{
  "model": "self-supervised image encoder",
  "dataset": "photos of plants and fungi (iNaturalist)",
  "train_examples": 90422,
  "image_size": 48,
  "crop_scale_min": 0.4,
  "horizontal_flip": true,
  "color_jitter": 0.6,
  "cutout": 0.4,
  "method": "simclr",
  "arch": "convnext",
  "isotropic": true,
  "norm": "layernorm",
  "activation": "quick_gelu",
  "mlp_ratio": 2,
  "dropout": 0.05,
  "inner_norm": false,
  "patch_size": [8, 8],
  "conv_stem": false,
  "layers": 12,
  "width": 320,
  "kernel_size": 7,
  "projector_hidden": 1024,
  "projector_out": 128,
  "projector_hidden_layers": 2,
  "temperature": 0.3,
  "init": "trunc_normal_002",
  "residual_init": "none",
  "optimizer": "muon",
  "muon_scale": "match_rms_adamw",
  "lr": 0.0017,
  "momentum": 0.85,
  "nesterov": true,
  "orthogonalizer": "newton_schulz_5",
  "adamw_lr_other_params": 0.00086,
  "grad_clip": 1.0,
  "steps": 6700,
  "batch_size": 512,
  "epochs": 37.9,
  "lr_schedule": "wsd",
  "decay_fraction": 0.3,
  "final_lr_fraction": 0.01,
  "warmup_steps": 130,
  "weight_decay": 0.2,
  "adamw_weight_decay_other_params": 0.01
}
Rows from block 2, named by matrix and row number. Each number is 128 + 24 x the weight over the matrix's rms, rounded and kept within 0 to 255. All counts start at 0. Numbers have three digits each.
# f: depthwise 7x7 conv (model.blocks.2.mixer.f.weight, 320x1x7x7, trained with AdamW), a 7x7 kernel
f.1:120126134121123119130122122127116130127127132121138255121128128129129110121129132129133127139125129126143129127126125128126124137135121127130135131
f.2:122123123124126127127121128124123127134128128131125123124128129124128122255126121124121130129121123133122119120126121127122128136123128126123127123
f.3:120135125124127131131126127129126124127122129124130126127123122126129126089255120124126128124127106121127129126127128122125128133126128128125120125
f.4:129118124133129134131125118123116119129128133130123175122125120125128131255147126134122127126123119123129129118126125129127126132133127129122120130
f.5:127131126124130131130129125127128127132130128128128143134128132128131132000135128128132133134131132133131131128130129123126129135129126125128136124
f.6:135136133135140139119129133129137128125121130124131132126121130132129153000118122132127135130142131129127135127126126124131132137129132129138131143
f.7:128135126140126128126128137122138124124131128138124131104135109122141152000156133132126140130133139125131135128125128134128125115132133136126128130
f.8:118138130128123135137119137126125135132121135124121122127129131124134132000149135124124130131119126132123117130132130128120123130128125128124122138
f.9:128117127122124123119119122116132125123127116131111255125125131128134123063128131126131129124133121128124132129122119127129121128128131134126130133
f.10:129131130134124132129130130133126131133123139134129125131122131129127143000133131128125133128129129130136125129126136129128135133130128131123137132
f.11:137133128139137136123119130129136137131120130132131133132135139133137143000172129132133121123151128125129138125136135133129121128125134132133133127
f.12:119134132137137124115122133138126143119136130132130137142139123123120179110153140109133126119096129138137133133127125141125118124120114110118120116
f.13:129130124111120142106128127131134126127117119116114195105118123138119172133143122127130126119118120124121120123130134117128129117121133121124132119
f.14:160142150163137124156134116132110121122136136132115121124127133167111116099119112167135122119108124125129121125123120115119124161134154157148149158
f.15:128127120129123128127138121123115129131130125126133174122121132126132131255176132121126126125138128129120126129140129119124135128125127127128126133
f.16:120133119132131129124125134131122133119134123136137155112121137130134116213149126124115117123159119125134126115124123130134121119134134132132138124
f.17:133126126126133126128129120127133118127128130121137133135125131124127138255093132132129123129109132129123124133129137134127125128127123132127124132
f.18:127128128130131129126131132129129133127129135126129127128130126132124132000136128130130131133133130129133129130131133131135125130122130124128127131
f.19:125124134136130132137130132132133132133123130129141129136132125127136122000128130135127125133135132126128130132126132128132132127128123133134132127
f.20:118123129125126131107125129125117123118123129121133133129129116118115106238114122122133133124123127123126115116134126130116123128124127122123113109
f.21:114126130122130128127125122126119120120136129130117122122119133118126122070116123134122114110145115121119130115123120120124115130124118119128129119
f.22:131131125132130126130126127132126129128134127129128139131131127129128135000130129127131124131134129129134131132132128131130128123131131129134130135
f.23:130133132119127132127121134126134127126132126124131123134140126135125121031137124125129129148089116131131131124135133125122136126132135127130129123
f.24:131130126126128127126130128125126127129126130129130124130128128130127132000151131128130128129128129131129129125129126127126125127127130128129126129
f.25:101118117100118119099117132128123128129118117128114098121126114101126106029105124102116129119106121125118119128126121128129118104118115099114116100
f.26:120127126123122129127131124128128132117122125123134143125127128130119118255121124133124128127123127120121127126135122124130121125133124123115131118
f.27:133130134135133135123126130136130134132127132127135133128137133140134134000136135136130129128144137132134132128132130129132125124126126134128140133
f.28:126129130131132132132131128129127129130126124128131132127130129131130133000131130128133128130137129130129127130127131129126128131129129131130129134
f.29:128128132123131130129121127123121126129129129127127128131122129122127122255123121127127123124133127127124128131130124124126133126130133122125128122
f.30:131127129124128131118119124131125125133126128124120112133130132124129144255107126123126137127138117129124125129129127125121126125132124124129120119
f.31:132125119131130123128122127123132131125136123123121126129124134132128136255140133127133130111144132125136129127130128126132118126144126132125125123
f.32:131129132129121125131132120121127120134126137129130154132129134125132140000104135136128132129127116131134129120129132127122135128127122136127123126
f.33:136133127129124130120133123119116119131133123129124120130118116118122109255095126131128130127120120126124121126126123129128130138121123124123127120
f.34:144122130125131132118132121133128137125122121140137127121118136132119004245146118123128128146116117136131141123128120131136132126133126129123133116
f.35:116127122126124125121130129126120126123131126128131119122127129136128129255111125123125125124124123128126132127126122126124130127121118123125125129
f.36:129132126126135131136136121128134128124129130129141119131128121127124143000138127135131128131125128128134132130131133126127132115122130136130129126
f.37:135127135139126130131121132129126114125119130130133144135124122136138126046160128138134115135107139125132128124126134129122123137122127142133135141
f.38:130120115124128131124129124128128121127110132117126104120127125121121118255104123126126129124111121129126129126131126115132130126125121120124134118
f.39:126128129128130130130127130127129129125127128128126132128134129128130140000138131132131127130140124131128131125130135132131126133130126122130131129
f.40:132125132128123122137126129127113127127124138128120126126125139132134153076082132132127128120110130130132124128125121125125133131129136130131131130
f.41:117133137123130112131115125136121123122124124124120124121128130126113122255122119121122127123111121128127131128122122123132133125123123128122123123
f.42:137135125151136123140132130117112112126131119126132158120125135134131148060128117135131125131129135132142131127122126123139125148126138144138127150
f.43:106121113110125137101124131121134118136133133126120144124125127115113113110151130112131141123151132132131128126119141124130132108124111113130128111
f.44:126127127126128131123125123128126127124131126124127130127132121120132125255123128128122127122120123126130129129126120125123128115128134124127125126
f.45:133129131134134129133132134130132128132134130129132139132130126126134127000133134138141127131127131129132131129135129135127129130133127136131123134
f.46:125130130127134126129131132131122128133130128129132133131130131128130127000132127130131127126127129131130128126129129132127131131127135126125131122
f.47:125132134133124126127130126131129124133134139132126103136131132138133179004130134140124134131116125136134128132137132126131131145106139138130137130
f.48:116128125125128126128128128116122120139138132124141141141113126114115154163213094123130121142149147105125112128126118112133123119128119139129120127
f.49:113133133123130130130134127127117131124119126126124132128128131134105143140137123129129125122144118124126126138131123124134125118117137118139139124
f.50:134127138124125134117130125129123131136120135123118145125121128131120127039101135136133125124213124125134128111116127124124127132121122133124139137
f.51:121125129124121128126125123126132129127121127122128128126128128127120119255124119121126124123134119123127135131130124122134123121124121133122123126
f.52:129136129131133132118133127132130119125126135134140131123129136132132039080108126123129137131161122134131121131130125134111132132124137124133142129
f.53:122129128124125128125129128125126126126127126125123124130127126125127126255123123127130127128124127128128126132126125125132130128128123128121128124
f.54:128133125131124129128125119126127125126130122121128116123128127132120115255116128123131131137124123120124119132123119128137127117133136123123133123
f.55:130128127132131129128132130126134131128124130128126105129131137135128132000129130125129129131130130127128129127123126127131128125130129131133133130
f.56:128133133128129128122126130130128123128126128131137131124126126132127149002139127124134126129108138131128128124130125132127127129124125129130132126
f.57:104127121110130130121129122123133122136125134125125128135122120114128116193116119122136120126139138128128130129125122123125129109123124118135126118
f.58:124108119119131129124138121150140123129131135134143132118139129117136149140153128116127120116140127136124125132143158125127136127126130107123155126
f.59:130127122129126123128126129123127126125121128125130126124129125131131125255131126127129127125121125126130127121128124127123124129128132126127125137
f.60:127131125120126124136128129121129127127128131128138144126130122125131122016111137128122124141129134125128131133134129115134119130118133129128124130
f.61:139132121141131131123131127138135133122148136133123128133136124129138125000127131130130132126133141132124136130134136126130121128130127136122132132
f.62:138128130131124131135127125133126130124127130133133091133126131124130079217113123128132125141095127131128130124126121129127129132127136131128128135
f.63:118122123120134124121141125129134136129127115129128135136130123130144126135075138131115129141105150131125126121130133133126132124133125124124134117
f.64:127125136130128127124127130121128122131128124124135097119132127127122115255117124117123129127117132121131127129122124122128126129132129137122126120
f.65:117127126119132137109134117135123129137124128123124139116130114109128147173110128124127120140144125117135133143127131135136126109117110121135122102
f.66:124123121120116123126122130129122129128128124127133097121124123130127115114122126129125127122115118132117122124123122122127120126121125114123126121
f.67:129125122132129115135125127120127131121122123135129120117125133123133125255135129128121126120109122130126121129128123127122122124129121126131120125
f.68:118119129122128129131128126125123129130127131129125119128128124125125122255114129127126124125112123126126119136130125126130126121122132134126135125
f.69:127126130126132129130126128131124123125128128131129255118125131123127133008123127124134129129124132129122126128126129128128129126128131131131131127
f.70:127130132138137121141128129139125124134118141132136135131128126130130140000113136133135130132141125127140131119132132132125127120138127129123144136
f.71:126134114136137141126137134129119131132128124125128094133115122119122145200114127132115122121187123132117125126127123127131134125133129117128126117
f.72:121134122139127128124123129134123125131126127126130164123129126128129155000132132129125130126134137124127127132136135127124120129139132131123134136
f.73:131134134138128130131125130136131134127124132137131146133128135132127139000133133134130133132133129128127135130132133130124132131124130133135129131
f.74:140122135121126129127140133124144118124131132137137118128139115129139135031122128122137131129117115143135129126138135140130133137143129128129139126
f.75:128129130135128132132128127128130132126131130126133137129133135132131137000130134133127129130131134130131125126136131129128127133128127132126132134
f.76:134132125120134133139130132128138134123120138123139074128125129122122148165244120122128139123134124136129132128129127137131139127125132134134140122
f.77:127146130132130129135129126127140133126121121128128143128122142135132144000131129118132127133128126141131127129123127132122126130133139131125127123
f.78:131127135133134135135132132129130128132120128132135140134128131133130130002134128127134131130000131133135132134128127132133127134134133133132128128
f.79:135134131131132135137129133131131132131131130128134129134131128134134141000138128129125124137132133134130132129128131130126129130135125139127131122
f.80:126132113126125142123121133127132126126121137124119112122124128123115118255115129121123128121118125121117130130128126133123127132123139128129118135
f.81:136133120122128128128146118130130127129118121144129078139125130120115148089103133121114121135161139128120128130138120119133120144119115123119114117
f.82:127124127141127127144134128123132121132120128120123147134125115131131156000147129129132123127110128126138132128137138125123124128135129138139130125
f.83:126128128134123124125128130134133129129127122130132127127130129131131141000140134128132125131125129132125130130130133133133127130132129130130128129
f.84:128127130131132128126130131123124134126128123123131131134130130130133147000141132130131129126143129124132130129123135134133126124136129128128127134
f.85:134126133128128140134123122127139118121130128133125142119134134135135074255128130125120118130099123138127115133129126131129128120129117131135133137
f.86:125131130136131129131132130136128131130135134127132133131132131133137130000138130126130132142133133129132144126128130134127135132131130138133138126
f.87:137128135122142132117116137124120124125136129130138132134129132127129137026157129126139131113117119135137134123124128134132122139126128125138132124
f.88:125130133140119140134111127118130129123140130130119146134112113112146093099127113127132130108130113132130146132140119119132139120118137128127121155
f.89:128127127119126127125132132128122128131125125126123115122126126125135116255112128125123126122116123130130124126127127132129124128126129126124124124
f.90:123121127129120127134129127126123128123130126131130123127125129126124112255124124126120124119117124122127126127125121121122126131127124125127117136
f.91:124123123126125124129126120122120126125123123122127100127125124131127113250119125133131122122113120123131128120125123128130124128122121120125121122
f.92:128135133127133128137133125129133128133130132132132151131130137134128126011121132127131128134129136134130139127134131130129137114145127127137133128
f.93:134127124134133127138137130129136128131132132131129136136136136128126138000137134132126136132154130130134132130128131128135133132131133132126126126
f.94:126128133127131128130131127131137133127130129137130136134133131126131128000140131131127133130133136135133128131128127131127131134127131132129136132
f.95:115142118149126128117133140140133113126123126124126114123129123129131136179136124117145111156120130128122122122141127122126143123114147103131125119
f.96:139133126129124129132127132124144132129137138137128128120130141134133136000132142124128127146114128128140134131129145137120127127129128135139127148
f.97:125130126129127127122123129123122132123127124126127124124125126132128136255129122125128121119126122129130129121125128123125119118134119125127130127
f.98:127126130124135135124127130121120128134126134124134117114122128125131039082124122134119134128131134125135127125127129129128126127132132129143128128
f.99:147139141149140132150119132127107118129134138111130132123111133147125119123127124145139118123124125124137134129119125123119119147130136136141144153
f.100:132133127132123126121121134127114127128121132131124140130120120124131130255136125121127134132125117128127117127132126131122118119131121118122139115
f.101:118120128129123124118124130120126127126123123130113106133130131132129177184118132132134130110153122130131125129122114129125128121127128120127135129
f.102:129130132127128126128132128132130128126127131130133133128127130127127127000134131127126131130133125126131128128132130130130132126134126129124124127
f.103:127118115135132126132128134118126132135134126140134139133115129131129138048160123131123124140142130129136118126127121133126127130121132137120123132
f.104:120128121125123118122133131124122126124115120121128107121127126123124120255125128120120125124129127121121128120120128120125130131128126116127123124
f.105:131141128128137133124127117133137128124125128121134188119121136133135115143140130137130115122134124132126124129117128126141128133123136133123129110
f.106:129132133134125136135124129137128132132122136132137128134120133124132137000124132137131132130154128129122134129129129127136134132127130124137135136
f.107:138130130134128130124122116123126124129121124128138165118137133139139090144061136124105120133141126132117121119140117127125135136137121127119131119
f.108:130132127130127132134126128135128129132132132129131130131127132132128127000132129130128131130127129131127127127126130131130128135129131128126128129
f.109:121123133129125135128128133126124128130132127132139135126127130139134130000137130128134128131132131134128128123130128131122124128135139126137131121
f.110:117125127124132125123124122118121117129112127135128122124131118120128125255120123124116137135123126127112133122124126132126115135126118119118130127
f.111:119129129128130134131129131126124129122128121131129126133130134132133137211135127126130133141000123133134131124125136130132130126141125138129129128
f.112:124128121123126129116133140135123130128126131129130139132131136133138147009091129131119132143169130122124126127126130112137130120116132127134124139
f.113:125132138135118130124130121126132106125128116133121171111124121140119141178173136125137129114128120132131125126121127117127131116128123122133132112
f.114:131130135125126129122133131128131126133133130129136120138126127131134139000128130134127130135137132126129128124130133127134127131123132132129136130
f.115:122132119128133128119118129126128131114124136136118127122129122122115116255127130128129128120127123123137128131131116112134133137128124121133128127
f.116:130138130130128128121117115118124132125131141140127135127123130121137125233075143125124140121105124129118126127123122116112134119121130119120130119
f.117:127130129126128135132133128136133130132131124136129132135133125133130127000138126128128130130132128125132130124127131129134128134123131130123128135
f.118:116125126127125129127122125122126126126125130131127126123122126124125124255126129122119129122122126125126119121136124125127118126127118123127122123
f.119:134128126122127123130118134123125124124131124130127123124121133119126118255120123127126126130126133128131122118122117129128116118127122128122125126
f.120:131129129129137128130122124130134126127128131128128131131127129132133132000132132134132130132139128130134131128131131131127125128131129133126126135
f.121:125128127121122121126130122117119125127119122129130129135127124117105150255138113115131120130125132118128120133126121115132125119128123127118129122
f.122:118119123122126128117126124125118124126127125124123129125121115122123131255125128125125128119124123132126125132116123128116122117122129122121125132
f.123:134131127126128138135132123117142139115139111129138082147124128115136149015155122136134131129135136128125123123121128123127139130135125134127131124
f.124:125128125122131127126131133125125124124126124130126119131123125121117117255076123123128126134075137131137126128128125132129123120131124124129129128
f.125:127122122130123130128127127126121124130130133130126121121129124126124119255126126123125127126122127123123125130129125129125126124125121124123125121
f.126:124123119134124139129140136126131130129132131130136144131135128129130126000126134133128136126132132134125134130129139129127133135129129130128127135
f.127:128122127132124122122127136132132131130123125124122150131128131134130225096131132128130132159054133133130124125124127127129129131125134130134130117
f.128:118125123138132123115124131132130134123129126126134114132130126126135154011142122129131135116143135126133124125127128134138126127131120130130124128
f.129:119124131130132137125129127128133124127137123129129123124125129126136107255129127127133129129141120123133130128133122130132133120122125134130127120
f.130:126129127131128123127124125130133128134128130132127130128128128127133135000130134127127130124133130134127127130129131128128127128127123133127128132
f.131:144128134144130134145135128134135128126136134130131128134133136150138123000143132130128126125134127119133127129134141135131134149133132143134139149
f.132:138126120133120141128129127128132130133120123134130060134129139118134156222129129134130131127128129128128118132129137133123135136139128123123129129
f.133:131130127130130130132135128133134133133129125124133137131131126133128134000131128129129130140131133131131135133133131127133127137130133127136137132
f.134:138127123132126130119128123123127124124131125129137106131121126123117101255132129127122117128147115121117139131126129132122120130127128130127123133
f.135:124133126121133123128129129127125131123124131128128113119129127128126114255131128131114134131126120122132123122134123131127127129131126120130130126
f.136:118130131131128134132138137123126133128126127135128146123133133140120143000110137135129127140134126136134130135127135129129132122133132129136129128
f.137:147121130125133136119123131130126132135130126133126120137137131131128127255127124126126125126117128130128132127126126129126134128126122129121127123
f.138:121125128119142128131137117136135114137131121122115174129136115119134106208081125123124123105173123116120141117136131138130129117132132126135124126
f.139:136137124130128125143128126132132120129122127124123201119133134129125129216119128123119132118126122120131131126122138121124124134119130128121127130
f.140:128122135129132127130129130128128128128128130127129122130126130133126135000128126135125128130134133132128127133134128129130134131135134126128126133
f.141:131133132131128133127130126129127127130129132125128130129129129130131130000128131130130131128129131129131126132131131132130132129127131129131131131
f.142:123124135132131131133131131131135141130131127143142135129134131135127127000133129124128130142110146128135131126123135125133130145123108138129118137
f.143:123121122127122136128131132121129131127131119128123128125120120121137142255125124127124134132096136122128127132126129122122132121121130133126121121
f.144:142132125132127114135124127135137133124124136131136152131137131126133126000130134126129136137135132123129128131133130136125133129131126140128123130
f.145:130134136123126126130123128126136122128127129138128121125129124133125094090126127133129121122207133131125123120128120129127121144145130135101133128
f.146:130126121116137121120125124119126125136128123122127118127136136132131163185107117131132130127090116125120127132129123130133111109132133132139123113
f.147:144129138141140132143133123133125134132132133129117130123131129139133158255134130146132123120127125125128131132132127139118130142140135132131134148
f.148:127131130129128130158140121131124135121124117132120134129129137144122138025135127131125125120157131116127130126123128127143122147130138133129125146
f.149:125130123128128129128132130130129127127129127126128140128130126133127131000126133123126129129132134131132126130132129131129126129129128133123133127
f.150:128117122122119138121128127129120123127130131122130215119125125125127126255119129124129127119124126129127120130130124120125129126134134121120132125
f.151:128121128131120130131124126124128122127126121125121118131121125131119127255118121122125125127134128120126124123127128128125125119125120130117125116
f.152:125128131129127120117123121129123128126121129122128114125122131122119122255114124127123126121130119126125119134124123120135119119134127125125128120
f.153:138133131130131136135144126135131127124138127133121120126131128140132127196126135140137132126049136115132127123128129133134129134125135142129152123
f.154:129137128121137111127121126146143125135128119133135129148136129130135134090049132123123136129091146140128129130136126135126121123119143125122115125
f.155:127128128132132128122137129126130128128133128127124144117131144129126141000130132114126126121136120124131136136126136128125137134137116127126132126
f.156:125129128127127135130133129132130132127132130131129126135132127130132134156000138134132129126133130130126127126132129131129125129125124126136129133
f.157:124126126121129126119129120133140132124131134124121135122144131125135143185070116122138130123085119123134128131127138131130123121121123123120127125
f.158:141131130129124135135126122123136128124130130127141126128129127130133137000143131136135124133140135129135134132129129134136140128132126133124123135
f.159:119126127120127132127136131129121125127129131129139097144127124129114125054101119135132125138119136124127123122121126121120126129122131124124126131
f.160:126133129120126139121136130126133132136132132128136071142125128134135102021130137130129125140149131120132124135120114128127139127128120120131118127
f.161:124128130123121131134121123120126128126121123128129127127117128127120127255139122127128119132133126125128131123123129124128126128129125130123135127
f.162:137130131137127129133128123121129127128126128130132134135122129134131137000140129132131130131124136131136140130127128124128121136134138128127134132
f.163:129123126128127127119115123125124133129129126129128131114125128127127128255126125123130127131127126126123128127129132126132128129124130127127132128
f.164:122133137125134136126129127135134132129130130137130134129132127130136121000135135129127134136128132126124128126130132130137128131133132137132131123
f.165:123135132135134128132136131126137132121123136127134132126132132125127140000164132122128123128145114131125125130126125119139135129132134132136128126
f.166:133126128129124130132124137136136129131132134126127157135129126135129165091166146129128130133155136124124130124129141131134128128127126133121124133
f.167:127128126127125128128129126123125127127124129122123126125131122122127126255128124123129123125122122128127127128125122123130123132126125124126130127
f.168:126131123129131128125125137122124130126128130127126116127131128129122131241105137137133120114111135127129129133127121136124124137133136131123125126
f.169:126124121123128127123118126123122125128125124124123128123122118119119116255119125125119126122126128128123125126128125131121114119123119119124116122
f.170:132125129121130128128127130129131128128135130127128142135122130135124136255122143129122124127129121133118123128125129134126128129126123128125128123
f.171:123134127127139140134121130129124125138135119121104119150122129130133130137103145128130132139111105126129124129124121132129125120134121125135131124
f.172:123132128123127125125131121128124122122130129127133116125123126125125122255125123126123123129124127130126124129123121130128127121127130126125131130
f.173:129118126131120132134131122138148139122122130144106097126137129124148128016101139132130134108088111130130125114142157139123125132119127128116128129
f.174:128125123134132123121125129126128125127123141123126125132127129129132147052121122130135127107251131132125126121127123121134127124134131124119134131
f.175:130130131132130133127131128130134132130131128131132131130124130132129137000136133134127131132136132131131127133126128131125133130130128130127126137
f.176:128136140118122124121144125137125134124136132123140118127127131118129047198122122119120134131157142125128129120129126125119126131129126131110142124
f.177:126131129120133126120118137123121121120140122121119108128133124124122122255121127107130118139132115140118122124125125127127135129131125124126124125
f.178:129125127131129130130138136130131132134128130125129133128126133125127131159135132136133135134000146136129131127140144130135131138128125125133132135
f.179:123128122134132111135133129128129126134120140139112112140120132126130047183141143123131130120131117138126137130121136131145125123124115121124120126
f.180:128122124123121123124125128129125128128131126126129122123130130125125121255122133123123125123126125121119122125124128123132126127129130128128127125
f.181:121138133127128137130135133127132132127130131133133150127132122143135134000136132133126134130131132118136124128125134120131131125138124141129131137
f.182:137124129126128129125127130136111120131131137127121214122128123126134116088110135125123115139124129118128127126135128133124124125125124113131119128
f.183:128126124125140129129133127130130133126136129127132139125125131133131137000131128133130129125131130130134128130128135132128131129125138129135129130
f.184:129127128124129125129125125124123122125134125122129115127125125130126122255122133130126120130118122124130128125131123128127129124128129130128125127
f.185:122134125137124129136130132136131124131126130129125138133129130134133136000135131123130128129137134130135125131130132134124128128122126131133128126
f.186:123129126126128131129131129131131125130129131128136124127129131134135000212124132124130130127128129131127125124128130131131127127128128121127130126
f.187:134130125135126130128132127127126137125129128126133156135131134129124157007138121139138122130147126130128141129136123129125136136121132130135137128
f.188:139129149135139142155140126126139115129132134119115133123125117144138128122129137129134124111096124126126140124127117133120112147128144157132134143
f.189:130129129123129126129120128125123130131114121124125128128122124130127255237114132124125124114117122133130119127129124125125125130127119128131128121
f.190:129128129126125128126129127135121137129122125129109211126128118121124107161129128135120134132121136130130135125135123128124122122127126129127134127
f.191:109135134138127134124131135127131123118138133115138118126129124118126159200014122131127124124133140128125130126122135127126141128131126125130134123
f.192:137122124128116118123131131127126119134121126129120108122130127117120107255134128123129130124119123123127119133115127125121129133134125126121123128
f.193:127131130138131128135131133122117131124128131129132112131123117120128094255112123130125129132122131131127135131125131128132119124114131121124126137
f.194:133122128121134127119127128130125131135125132120133255139126125127120126070135117128126128130120123124133130129135120123129127129125127129127129125
f.195:135133127123132132132131128133128135126131138137126126130129138127128141000130132133132138133142126130133134133127132132138121132126121124134135120
f.196:125122122126123133126125121129123125131122123128125131123123121124126128255127126122120125127125128122126122121126127125123125126120124131130118117
f.197:126133127126130130122120130127126123127128132128138130135130128130131159044094133131136120125102131131136133126124137139126140123126135131130119124
f.198:133126134131123128132127132126131132125138127130124130127130130132130142000148131125133131121133128128122129125132127132129125133130127135132126134
f.199:130132132133135129133130133124130128128137124133127136125126132130128131000130132129127126131127132135133135125130134130129124133132127131124127133
f.200:135136130128134129127125124134133130136137131131128127129129130125134142000131133131129130132135133129130122127137132131134132134131130123133127128
f.201:134130136130132141132128130128137143137128130125133128149127129128133144121000140131130125133136149120132122125129131129137127136129127128130126132
f.202:159141142141129132156131130125122129125138131132131143132125128143124120046120138134135136126103124126142132128133127129126129150135135144139132152
f.203:113128126121128119104123136122134129124129125122117138108129114113141150162141144119130129122140131128127127132127143131128116113137137114127128119
f.204:128134134132129132131129126127133135126131133134132135130131128127134141000131131136129122128132133136128133132130129131133130133127130131130145123
f.205:120129131128130125120131134128125123127115132129121119127129131128118127255116126131130126126125125121123124129130124121125126129131128122128127120
f.206:129121124129135132128126133130130125134128127130127141130128129129128127000131129127125128124135129126129131133129131126128133123131132127130124132
f.207:134128131134128128131139130131138130129124124131122149126128123130133134000149138130129134124130129128135133124131147132129130128128129135128121125
f.208:124125131140126126131126132126139129130131134131127136128128130133123131000144130129129133128139132130128128134131132131128131127135130126131125125
f.209:125128134132121118122145133131123137129121129129141139129127133132135126000116133126126131136142128125128131130134135135130122126129128132130137142
f.210:132131119130130125131133119130127135130134132137142145129136127130131156191165133127117128127125138125120133133130131130129130124126120129129128126
f.211:136133128128136128131129122121131134128127143127133151129132132134125092200063132137128118129089141131141124139134133132139128122124146135125132126
f.212:113132122124125122132133126133122126123128121122128121133135122122123127177255114111128124139104108117128126128126135116120132130129133119129132128
f.213:124129125129126128131128126124126128128129128128122141130134132130125145000137129126127125130124128126131120126133128126129129130128131128131128130
f.214:120127125121126132109123129123127125133118125137131120136136118127120139010115129126122122127124139130126131131127127138132123122123129123129127123
f.215:133130132129132127131129131130132124130128129128129133134133122133130127000140131135128131134130127132124128129130130128129129125127127131135129127
f.216:123134129132135130141127130124127126126136132133133118135128131131136070000144130133127124138145126126131127129128137130128133125133133135136133135
f.217:102127116099121124096122134135115132131128122130120105121135117104121102043109119101119130130097121129127125138128113134131126104121115106118128096
f.218:134129131128120126125127128133133141131118117122125133124125124118127219204124126127120126122137123106133115130136124133128121140130119130118127117
f.219:129126134129125129135127126132137131124127126142153000149128130132131117080148135131130122128145118125137133118123133132127134138125131119124131128
f.220:129126127126127122123128127121126130127122126126124128126123124126122124255125126125131125129127126131125131128125128130127126128125127127122125132
f.221:135130121129117123134137132132133126126130123128125164137127128127129139229041116136125129122157136126141129124125126134117138127130132129133129107
f.222:138135119127129125122124128128144132130138126128134122134120132138129146000141127128128132132132131126132138136134131134136135137134131133136133129
f.223:157134135154137133167137120133131128123132124133133120130132134161128105044112134155127126137121131126131140126135115138121135153140137159139135162
f.224:127132133138126131138131133131138130130135135129133121134134129130131127000131125134133127132130132128127137131133128135130125133132131136129131131
f.225:121124125126124123122127118127124124124124120128131127126123128124126124255130128126129136126102123122126136127122131132135132124122119120121125126
f.226:133125127122125125137116128125128123128131131119123123125128131123132129255103121128127126125129129124126131129127128125121130131120138124141127122
f.227:134126130136140128136130135132129124132128134128132143134128126136140145000131131134132131136127137131134134131132133133125126144128123130134136126
f.228:150138131145137137150139126120123126131133145121120082115121145136113107216093113133139121110103127118135138119120108121124141147136136138145140155
f.229:129138124129128130132121124129136129127124138133130126130130127131135143000142133127131133131135129130129125133130130134131124125125134130125130128
f.230:127137129133130135121125127132128125129133132126129142131131132133133129000131130129127129128134128130132130128128135129130130126129128132127131126
f.231:110127129125124128123129122131125135118134127135138120126136128118123124186130126117123138121119115131123132138127130134130133107123129109126124112
f.232:133136133131131135129131131131134126133129132135137125139130124123130133000121132128140132140123137132137139131133128135125130134138128137135135134
f.233:130122126125126133126128132122128134126124125125128087132130129123126128255116127120122128122122125129122127129124126126124130133122120129130126124
f.234:127125119130120130119130126127121128123126121125123122124125127116120123255117122122126127128124129123128129121125122131127120117121119117123123122
f.235:125125129126124128131127130129128131129120126127128127128131129127121123255117131122125129126131124127123126132127128129127130127126129131126134122
f.236:120127126122132122135129127122146118131123128129138124143121126130128131096137131119132125136151121134139125130125132122130128123121136127124123125
f.237:149145138153135131165143130122142131126133134136129164132130136148140138123144130150142128123144129129144132134130133135130145155138138153145143160